A small image classifier, trained from scratch.
Model: 8.47M parameters, 32-pixel images, arch vit, norm rmsnorm, patch size [4, 4], width 192.
Rows from block 6 of a small image classifier, named by matrix and row number. Rows with one number belong to one neuron. Each number is 500 + 40 x the weight over its row's rms, rounded and kept within 0 to 999. All counts start at 0. Numbers have three digits each.
After each neuron's rows are labels from the 100 images, of 14848, where the neuron reaches its highest value: "patch colour" is the nearest of a few named colours to the mean colour under the peak. Only what is clearly more common there than usual is listed. The data: microscope photos of single blood and bone marrow cells.
# fc1: MLP up (model.blocks.6.mlp.fc1.weight, 1152x192), inputs 0-95
# fc2: MLP down (model.blocks.6.mlp.fc2.weight, 192x1152, transposed), outputs 0-95

fc1.625:465484445490505511529457482465480442525471446533528446494565472567473504399479500479518532496517481455529486439537496552552500466523549458489451455504509499507548621479467465515428551504487475471485410484538445498500528513408521513548471525572515531541507507551525511507518540527417490502
fc2.625:482491566593432461492516527520530480532464525512479495454526517462499521583544513486445479480479506522489617495466548505460520512451475546442512517499541447536445542460511535590509563539513514486458533482475503520508482464498500468438550476485479468566387456483510455558524378475527562458
patch colour: grey

fc1.94:531508481517436546556493464521509503520480536575478569510440560536451529522449458454548513432542508490489531481500447502480532513557554505474463489448445466525487499500595502420433507418530423538522548474481514489497515461524518479436505531463542564528465494391461464467562506480436500550
fc2.94:433546541518496442424481512452519492499579480576482455521566520536474501447516489510450430523470540526458468526529485484530530562504430519519494540471533514508501570466469544502550445512502510433431482541491554547501470479478547572497518448552491503482531509568525510531504473503434427588
patch colour: purple

fc1.616:492379455433534502536557488549486544544509461515567509473529432493526590484502510551591401503535509554539538431479541507550479495506431485534533504501510441521459495527580483448489464574459527502469534513538468452457544523543572493444505487408519546492480454504476490537457481392525490490
fc2.616:479508497474471463503550464549489472514506437426490496489488550563494503559561485484514507489493501485526482594532473471457467501475506578516480449494524514460498494480574459494502469553457540494506459504471449462504547493501417417518509519518516520574501495398461563461569489496544500505
patch colour: blue

fc1.519:545473494530545540465417556485522601538495450553486500511509431545539508459521472518467452492554528522480472469510571501528564509536476429525473554507541506517497537490475470453468501500506519485465520549509520457547514482498555475536512525511504530491448497448587459513535503525561503533
fc2.519:488445503481512468534479483461536459460486491423478504553522502484516454567479494574465450518487468550538560470543525554476522511470473516497555488534527499609393508479425528445518575464479490459473464460487561533555527459540469602505572549506531491524452515449479452478497490513541416461
patch colour: pink

fc1.488:528474523541534460514447502494512513480506499478466478471509478470524458494523513517506542431472427482446556473534434538505542533489465441572496527512441508553485499478607479474485450498506533558500430529503506621522530427494477453567457506452526553479537518402416523529551502556529519498
fc2.488:511479544497476545448423466531522463545503495491522494483526494488476546501550402542494463531445474544487535537520449517477502473475513519484550509458515535520456430500445457487447559442540519449587449491482487456504465458520502448556548501550431566474428462565522532438481489516463554511
patch colour: purple

fc1.763:506458572515480480500442504481564528431517500486469472522420541530471527475538481514561530524514512481516487558455541515492448521566492503535497452502550517586528483556499493513504542388456572524531491547524493491528476495492510477573567607459560507501535534489569519525560497489514413500
fc2.763:481469510520540546490488471529523556509485536553482552499597535491496467475490462542450502557472520526544630484552487469544533512480492524566516590566579470510442517478548552485503514535476494488505509519462444523561518455547487481493548486533458501525466465451544551442566503508463426545
patch colour: white

fc1.174:588464476430545515516499470535509466556497451578523525572504509490521505543513530548434544491540518527501579503546500563485548510473523496450426453563538457455503514438536469501466481483480460460541449430492514420501452424462501474534500487556547434435482462530478490489590469529470482547
fc2.174:474542506519448496536527493468497489610460426449508507523503458520518435473519528629454491453521458461486507526405441567526521434541525537426488501489496454524582520462453515424548481451524507501480501480526454420578492514594439475522492500543526480498533480486449459485494520508561489548
patch colour: grey

fc1.168:450508515465495459483510528507486513548484524511526541539490534481437460475435465597503500425463538440487521514549558528498591586507472503514499467547499477494461467433476505466443489474562501514540505447568443517512541485587472499513491542491480545534416489445508459482554447473439487448
fc2.168:463534487449437600466521440521538497492457463429502545476509504436494547563526493464571458544488432504495527487512473520459436511470539571539537476483525507571524430504529552489483494513491496498473521467465526483446532534486468499510485507482537500512600569618474452488589476532555507457
patch colour: blue

fc1.362:501477478490498538526523512507503521528493489509539456534474498544489480473446534524494484453522448446510549401489553478515500521566578514459496578495551513472521508547488466508471507429478523466517474494502459425482514547467492552457427594483474521494444585496523474553518516542518494472
fc2.362:482461523485465530553499527484543512455599505487459491516509449458518479474559421443483440468513530536523524453474521542518470507523431538475512470549532463502482475518471492537473502435510479547570510483497503465540495500503468504517523483477627564517383495528523605496436454469491434516
patch colour: grey

fc1.287:446510484378571534449542489553515539556516504531421509409546443523482475458488414481536525498448447534483446479526563543458537548490541445518498546530514536498535510524432554470550465479550523524474458576489469459432480541521551507500482517556488586521487423496514537541473420514573493443
fc2.287:560472504561461481526507514474520436493473436489466513536471461559483434491484480539522438516470500479532548554420500538526502450552481462465498520529525436497464490404548468488411540477506427498498511461446475558477558436515491434507579505573497526471591457533534476471516499499520488515
patch colour: grey

fc1.510:520596467543483573502588498523558508451536462482473439481537553500451504472551509501530448467545546480474536520552499527497530495529460540492482507507445491439519499512476488522555510483485519489483466494566518525519495440461457476551484503496459512456497556475518502481508528527512473493
fc2.510:480474469442480531523535515561425499437467465485596504513507497499544486512505386470577595519503479493422519539587489474492554443480469545512496642505525481481573481526521442486530483549488466496512419507515501494574507549475509454531466532555466500418491511486490510480451565480529539507
patch colour: purple

fc1.317:477536475523518480543477542475521506488446450540493514525489508411539433511560508494474489471547500477494529434491480574475577562532585526455431466516462437494419430521524498541495591479464445476541512495491379510511434444468512499516471502490509511481578493528463498556512498552447539510
fc2.317:489471535505466475540433433521529512563477498459547460472470525564507519484450482560460480578483499506532463468442521463469534495429449549510485574527458491511492515544536498482469409454487483511547454470447529425515485436517548509507457482457477512445480534467565491472502535515485422458
patch colour: grey

fc1.590:447531425504508500474493526500392498507464534501516564510539525523467482501462539506498505547478493464476542550491509534545461522506492492453505514487514506472468446537462462513448513478511517590504468520501546519474497543550536463534423450495560538524571457512443469472542509529484488479
fc2.590:567516523475543544478496492499476447496551494494461489466551484501486536572453509486479529481507473535472573522478531467461574505474467419440577573435485475557522544583490523503538593560481500444548496513447431548496487575429505533531492468430521481519594496415476480515460567544482587497
patch colour: grey

fc1.357:527533467484457431520476534560498503502461473517471511491471484450442437563466459603525468476514516416557537439500488486480498503511485483607513441504451456578496514451497448457422464481491486583504472556519481546478501536485447487465492560480492511495408586469517550547465565467477546409
fc2.357:504532495538506506526447473365476458516492529478537583493484521438502524503519546502525516542478498501428483492483446466428551563523470567454518552503510464523527433482510483573485481554474491468542474498516525495557476460482484516592505487508560458490514444492512480509518490529430483442
patch colour: purple

fc1.507:479495516521483476485548450508435466443527546504463491624427491478458522484563473511477500507491516557499526399488518501429502597490548428503605466514514467529471516422501495488535500515541511502580556506586466437514505544473550546543520439483441519492439509473493499479491494441512587531
fc2.507:465500399550508483560469486608544484498507465522510534491498583514458442554575485471467526556572505557513563545426504454567463474471494552538473525487542466509462452463546498427502526509420498488527488461530531464479515532474542495439536447538550482555505509455491445452513523472510484564
patch colour: pink

fc1.101:502487442491504456508452545449559495544460528498500484522456523512485445468509460526474546501478384497516499563479500574448516506554536518489467483459493442566545520499479526504509503436444544561510518423500430432509487516540519497495534557540540562558462447503558521436512541513514423450
fc2.101:486451427489462594526451533539510443474451492487444456525616479581498497506480475434528498528534513528488569460547495521561493461552483508499507530513489510499459432457478505486470533541489505458463488516425558509489576499509475503479487539462507469522509542467497388580520461551504472467
patch colour: purple

fc1.758:532480485532506506475507523527492479460540520544502467502485572502491558491416492562506475485517467515523528496537494477547491443518486573422471512517584462423457515470510475534526458473426458449505467432455509451458421465474492530470409570527484497487520548526607428522571449471517531519
fc2.758:447479479469549508462520453480495518555526542466549484573489463472502453495518491474509539473530528515518516490461557548509477540495520524460576524518530542572558472494522495530524494459504501553507566534500507501556507517522500483474553518443561542528446492506502608493487411574491392525
patch colour: grey

fc1.23:477484449480551538526438505525438462497502434518530533516569478464451547466520612521498533496469501533555487438501539428509538574450508554508482547489453489503499408504508493523462460503492496446496491476513569569510506459537483467481498454532521496467523554551472570492509512499549554524
fc2.23:499522540424508475485454451544487574495480464453471450570508378465483476506407509602519515465502475455515561476586501497509475444473498508517533541465512538630498486496526521453540522515438519516488481518505395443520485503478529500482535503474507535504513460489513436493546537464512571483
patch colour: purple; blue

fc1.743:540445471580564428461449558491493533489482516453483538517473498507569573447499532507484543531507520517483504486488503539545525418486545458481527540450483612507556482485415483471443459520554488536496463498433493527532495467485497538481521558555555500536513496474499480498480490513582459482
fc2.743:472655556473607523560480555457469533490482519522450460571561494507465443502487443487455489512495538560522527528538471499498514536535477555463566490480506449522479491527620550528510538512491484456449532478489585533519438496557508559466516464505496525497450537553507511476484558455533551475
patch colour: blue

fc1.545:543533443550515595533475523449462426551488535487497556487485519527510517492577509549474470507481460437512570542467508487523497560503531455521485435524426427498532456465552496460436530533474495527457538447593494548426483424514497452494525427486599532469484530533455472449499427536497473525
fc2.545:465543498463482547435486460580525532530492532493439429519540494569497507553447463479537514469451518482479467458522517525551515488504488549515520526502531546439464527478499499577551514484517477499493611499473505484473475477460525503474487524558427475486534464522524414498482528450464497549
patch colour: purple

fc1.515:479533516512454467507544483473511399542444452449528519484545493490468460419544449500521548469507471539528398591519533536439501568516533486573408438464414464480524448512460560535440504541548522518495451496491430525502515491501471524536498510559481504475425524486479544482474510433465481476
fc2.515:455440513448479474451502477518516466473463482481511495547487488558524524665473527500541480580497483477486553412414514495475512554534444479534526463463451547437452503538489492524489481502513504400484537483533527471476509474580548461425464530516464496477533567604501454455544529525497540563
patch colour: grey

fc1.536:537474530399562522459493424499498475553542513484539473579524525492553396528533505469532455494509431460519515554518472559569485465520460549564444497523521486501474533468493475474538452422490491479549457495495500501445551577479504478458517490433486530540484523466431391468448597488457489503
fc2.536:462512413544410479487459501524522585491480493537511547515516573479452568475451476442511532537539499568480501496547539481390462510463518497547530533540523480502454487542515552537490481532486535517412535484542575414523478461558500505445442560496514468552507504476513493497523428474474519527
patch colour: purple

fc1.632:543502511478498469512588472420517438531463460479525497502512486479516513457632524462513523554493536474481515427460491459553503486517476505483528488513509520504486550564522475455478509583532502515484522540438508510570445454549450459491502476463526451547493553486509385481446476415505574527
fc2.632:425464540505438469557491533501541482477485505506528479487538577493490444535471511422495478520507462497538495554547511455475498442496461489573529534480470477497472510489537481486579440559526482449433470458550526408501503523536519439556512527394605523473484569544506472513529552495560499512
patch colour: white

fc1.378:490502534542468489524442507490508478538500504478465476490580487559505522468459526474470523466423518478497485490525565516555470485467527540466555574455460501492506580448474523496509559494532532543489522422463545539564485466508491427576465571589451553493505539523517494561539553515548543506
fc2.378:489541505556614462517465508448511503469525555443491443536576584486519463509512385510483451482527480521524479486465498455525574531545467537513475509496479509547475413550544447562461545517538472494492497520449557577509449498503486578455584544460525580495508442591489553467501524472529489443
patch colour: white