A small image classifier, trained from scratch: width 192.
Rows from block 10 of a small image classifier, named by matrix and row number. Rows with one number belong to one neuron. Each number is 128 + 24 x the weight over its row's rms, rounded and kept within 0 to 255. All counts start at 0. After the name is the row's rms in percent of the matrix's.
After each neuron's rows are labels from the 100 images, of 14848, where the neuron reaches its highest value: "place" is the part of the image that holds the peak; "top examples" is what is common among them. Only what is clearly more common there than usual is listed. The data: microscope photos of single blood and bone marrow cells.
# fc1: MLP up (model.blocks.10.mlp.fc1.weight, 1152x192), inputs 64-95
# fc2: MLP down (model.blocks.10.mlp.fc2.weight, 192x1152, transposed), outputs 64-95

fc1.31 098 [122 120 120 118 146 120  97 128 117 142 138 104 121 117  98  90 142 127 159 162 114 121 149 139 127 128 134 130 116 102 109 118]
fc2.31 099 [ 77  86 123 155 111 161 112 128 145 126 118 142 159 154 127 147 120 166 104 122 129 185 159 140 148 163 107 109 123 103 118 147]
place: bottom right; bottom centre
top examples: cell type: blast

fc1.587 100 [128 135 144 149 164 114 118 138 109  90  91 126 101 145 153 146  96 120 122 143 139 123 136 142 175 127 182 175 158 156 138 120]
fc2.587 104 [125 132 115 131 152 145 181 116 110 166 127 158 154 107  53 107 132 122 136 122  95 186 181 141 150 103 133 160 139 133 151 144]
place: middle left
top examples: cell type: platelet; smear: peripheral blood

fc1.39 100 [129 143 102 151  85 162 156 151 139 127 124 111 115 132  66 148 112 116 119 125 164 151 137 155 114 160  97 144 126 123 122 133]
fc2.39 110 [136 130 132 145 122 143 145 104 137  99 109 107 175 107 112 136 157 121 126  68 110 111 120 128 123 163  97 115 142 118 159 125]
place: top left
top examples: cell type: promyelocyte

fc1.25 105 [117 129 151 116 125 123 124 109 129 114 166 132 128 167 149  89  89 177 109  92 100  98 134 127 130 135 155 154 123 147 157 107]
fc2.25 096 [111 119 133 151 104 118 145  59 109 113 119 117 135 121 132 138 139  89 118  94 105 133 115 138  99 147 120 110 148  78 120 102]
place: middle left
top examples: cell type: eosinophil

fc1.160 091 [119 139  99 117 102 110 131 156 131 144 168 145 111 106 144 163 133 103 134 154 122 156 125 127 144 144 164 148 116 202 113 154]
fc2.160 089 [124 119 142 143 104 121 144 120  80 109 105 140 141 107 133 122 121 114 168 133 115 162 140 100 112 110 150 117 144 113 158 110]
place: centre
top examples: cell type: proerythroblast; cell type: promyelocyte

fc1.460 099 [140 134 184 140 148 130 145  92 168  92  57 112 112 165  89 187 105 106 123 140 104 147  70 121 140 149 141 117  94 130 111 157]
fc2.460 104 [ 89 147 123 140 146 151 139 120  84  90 144 139 132 100 150 148 159 123 123 166 135 115 130 107 151  81 132 154 106 129 169 108]
place: middle left
top examples: cell type: segmented neutrophil

fc1.244 099 [169 131 148 126 130 116 113 168 137 150  91  91 153 143 138 121 137 125 128 124 139 130 186 173 168 170 116 134 145 125 159 147]
fc2.244 105 [109 141 154 130 177 136 103 146 103 139 146 151 141  99 132 117  81 144 113 137 142 108 112 106 181  93 126 126 132 113 133 114]
place: bottom right; bottom centre
top examples: cell type: artefact

fc1.41 101 [120 114  94 107 108 142 104 140 157 117 117 117 111 163 126 148  86 105 122  97 111 134 139 124 146 113  78  98 134 117 154 132]
fc2.41 101 [121 131 135 133 140 127 111  78 154 131 117 116 152 108 170 127 161 133 134 102 116 112 117 130 133 141  65 119  97  92 159  94]
place: top left; top centre
top examples: cell type: promyelocyte

fc1.447 098 [107 108 125 126  89 108 138 126  97 126 114 161 107 128 117 149 108 138 148 150 141 128 116 136 147  75 103 114 122 106 158 126]
fc2.447 099 [115 137 116 152 185  90 185 131 127 139 184 118 155 130 127 153 140  93 146 102  66 164 131 102 134 121  92 122 133 148  94 145]
place: middle left
top examples: cell type: promyelocyte

fc1.687 106 [110  90 115 120 128 107 119 111 161 172 127  90 131 138 160 133 158  99 145 128 118 136 152 123 118 148 163 145 183 105 159 171]
fc2.687 111 [117  71 136 166 118 168 119 140  99 117 112 117 170 166 104 113 102 139  94 128 200 100 147 154 110 135 129 107 144  84 160 100]
place: top centre
top examples: smear: peripheral blood

fc1.593 100 [114 113 135 118 144 108 124 129 129  91 125 134 122 160 149 144 158  88 162 131 109 129 119 126 115 125 141  89  66 119  71 159]
fc2.593 098 [102 102 110 138 117  98 142 175  95 152  84 138 110 124 138 107 140 151  99 123  96 114 170 119 156  98 131 161 138 153 151 108]
place: centre
top examples: cell type: proerythroblast

fc1.3 108 [154 128  98 132 148 103 155 122  98 119 144 101  97 134 140 136 151  92 126 122  82 104 137 122 117 154 135 103  87 166  99 140]
fc2.3 110 [109 144 104 170 141 127 127 104 143 101  89 141 104 135 120 131 138  87 117 101 142 111  83 142  93 101 117 128 146 121 137  96]
place: bottom right; middle right
top examples: cell type: blast

fc1.766 095 [156 143 123 131 145 111 102 149 146  80 153 147 147 103 118 168 132 183 119 125 132 144 173 180 193 113 118 101 105 124 149 137]
fc2.766 091 [127 124 140 142 130 121 128  89 115 113 150 181  86 124 138 105  67 129 117 141 123  98 142 123 149 154  73  96  91 120 144 126]
place: centre
top examples: cell type: eosinophil; cell type: artefact

fc1.95 100 [161 154 113 105  71 116 139 174 147 117 141 124 109 170 142 129 113 158 117 147 140 116 118 108 161 140 112 150 110 118 102 135]
fc2.95 104 [168  84 116 150 137 143 141 115 118 109 126 130 103 135 107 127 162  92 143 122  97 136  68 141 137 149 112 121 124 123 118 100]
place: middle left
top examples: cell type: eosinophil

fc1.130 098 [135 137 136 127 154 135 124 135 135 135 103 117 110 173 133 163 150 107 144 121 125 186 107 151  98 131 113 127 115 152  91 156]
fc2.130 087 [136 138 100 135 148 122 113 195 149  84 160 104 171  98 135 109 126 129 115 134 108  96 176 122 110  87  91 136 125 130 116 111]
place: bottom right
top examples: smear: peripheral blood; cell type: segmented neutrophil

fc1.756 096 [123 156 182 145 120 143  96 142  84 101 151 100 135 109  71 181 140 145 122 116 137 107 106 100 152 121 113 134  98 132 133 133]
fc2.756 090 [131 129 109 120 118 164  74 130 135 160 131 138 118 116  99 111 144 175 161  95 118 124 151 147 123 161 104 139 122 148 158  95]
place: top centre
top examples: cell type: plasma cell

fc1.403 096 [131  78 136 133 100 107  92 108  99 137 114 120  78 145 127 159 143 144 149 133 127 140 111 153 140 151 136  99 114 135 137 138]
fc2.403 095 [137 112 125 140 136 140 129  87  88 154 121 102 104 180 108 112 156 167 125 126 176 136 105 145 149 146 139 129 144 136 123 129]
place: top centre
top examples: cell type: promyelocyte

fc1.37 091 [163  82 104 100 162  99 125 140 141 117 164 157 117 136 128 142 120 124 116 143  92 116 144 134 160  93 112 118 124 143 117 139]
fc2.37 086 [ 82 132 125 155 165 115 120 142  66 154 134 103 138 114 117 137 123 122 143 158 151 143 143 162 112 106 143 104 149 128 151 130]
place: centre
top examples: cell type: lymphocyte

fc1.128 100 [125 125 116 123  76 109 109 118  98 115 169 112 129 120 118 136 116 141  92 108 118  94 151 105 131 170  72  96 112 115 148 161]
fc2.128 106 [129 148 159 122 154 134 121 132 125 149 114 136 132  97 115 112 127 117 143 118 179 201 106 104  94 119 103 111 152 152 109 136]
place: top centre
top examples: cell type: artefact

fc1.79 104 [142 108 125 166 144 171 132 148 130 114 168  98  87 145 112 166 111 110 108 102 118 115 128 145 135 124  89 128 120 117 105 110]
fc2.79 091 [ 97 145  95 102 103 144 115 109 173 110 111 136 149 122 155 111 116 173 107 107 120 104 134 123 116 164  97 129 137 122 120 125]
place: middle right
top examples: cell type: eosinophil

fc1.516 099 [137 175 138 120  90  83 147 125 100 120 140  92 126 154 110 148 145 132 124 123  83 107 123 117 129 117 128  78 108 148 110 145]
fc2.516 111 [150 104  99 113 150 158 111 122 151 146 139 198 101 110 132 132 110 124 125 142 143  93 112  89  99 141 117  86 120 148 125 124]
place: middle right
top examples: cell type: eosinophil

fc1.336 100 [107  68 118  99 139 132 107 119 174 145 140 127 151 117 156 106 164  86 152 149 137 105  84 136 165 125 162 158 107  96 162 107]
fc2.336 101 [ 77 126 142 150 126 153 114 135 162 100 129 120 116 123  96 133 139 149  69 148 115 173 171 135  93 128 170 108 151 100 130 102]
place: top right; top centre
top examples: cell type: blast

fc1.746 096 [154 119 139 109 148 141 120 101  90 155 157 129  70 163 142 129 113 131 152 130 161 125 134 127 111 132 158 120 139 145 143 140]
fc2.746 097 [ 94 146 122 102 154 111 139  91 149 146 108 132 112 105 137 103 122 112 107 122 137  96  65 134 120 148 145 158 111 121 124 128]
place: centre; top centre
top examples: cell type: plasma cell

fc1.400 095 [151 146 152 115 127 166 112 134 135 140 114 131 106 141 117 106 145 135 134 126 104 148  91 146 151 117 146  69 108 153 103  91]
fc2.400 081 [ 95 114 136 122  94 127 137  85  80 123 125 143 170 115 149 144 102 171 178 128 124 104 144 115 165 164 121 146 102 115 117  98]
place: top right
top examples: cell type: lymphocyte

fc1.290 113 [126  94 162 124 162  95 107 135 112 144  65 139 117 142 184  94 117 164 138 113 164 131 136 131 116 144 123 100  77 134  98 127]
fc2.290 111 [184 124 156 130 161 113 167 153  94 141 117 147 114 146 156 106 107 108  87 135 120 144 127 131 135 100 108 138 147 162 152 128]
place: top right
top examples: cell type: segmented neutrophil

fc1.425 110 [142 104 163 134  75 110 150 154 105 123 142 105 140 117 118 105 133 106 119 152  84  93  99 100 134 116 126 117 116 140 149  97]
fc2.425 106 [103 111 110 136 123 142 144 142 152  89 155 185 138 166 120 107  79 118 137 141 135 154 128 136 112 167 123 145 129 150 151 146]
place: top centre
top examples: cell type: segmented neutrophil; cell type: eosinophil

fc1.36 107 [163 123 125 127 102 104 176 139 153 106  85 142 119 129  87 132 144  96 118 129 130 144 108 138 158 167 123  80 138 116 130 120]
fc2.36 110 [143 134  93 123 120  96 169  85 123 104 171 129 158 121 149 151 147 107 136  98  85 125 120 150 138 154  87 129 128 147 189 108]
place: bottom right
top examples: cell type: artefact

fc1.446 103 [124 125 102 140 158 128 139  65 147 144 122 157 117 141 111  82 104 142 125 133 116 116 133 118  94 127 138 160 102 128 144 158]
fc2.446 110 [110 132 121 120 122 143 103 165 137 100 135 117 153 113 123 132 162 100 104 183 159 164 178 158  98 138 131 119 147 116 146 108]
place: middle right
top examples: cell type: promyelocyte

fc1.646 091 [142  69 128 116 105 128  97 104 150 147 119 129  87 160 113 161  93 128 123 114 129 125  54 149 126 149 153  94 123 120 161 161]
fc2.646 101 [105 140 143 105 161 166 175 143 153 162 139 159 148 117 132 110 115 121 154 130 101 192 155 123 122 101 166 143 108 129 130 141]
place: middle left
top examples: cell type: myelocyte

fc1.611 100 [187 124 133 108 113 124 112  97 110 140 131 168 131 113 112 162 116 123 160  84 119 141 145 149 104 113 145 126 108 125 133 128]
fc2.611 102 [103 145 126 173 146 136 118 120 108 133 116 149 142  92 141 120 149 159 121 148 108 115 103 132 112 136 108 105 141 126 127 135]
place: top right
top examples: cell type: erythroblast; smear: peripheral blood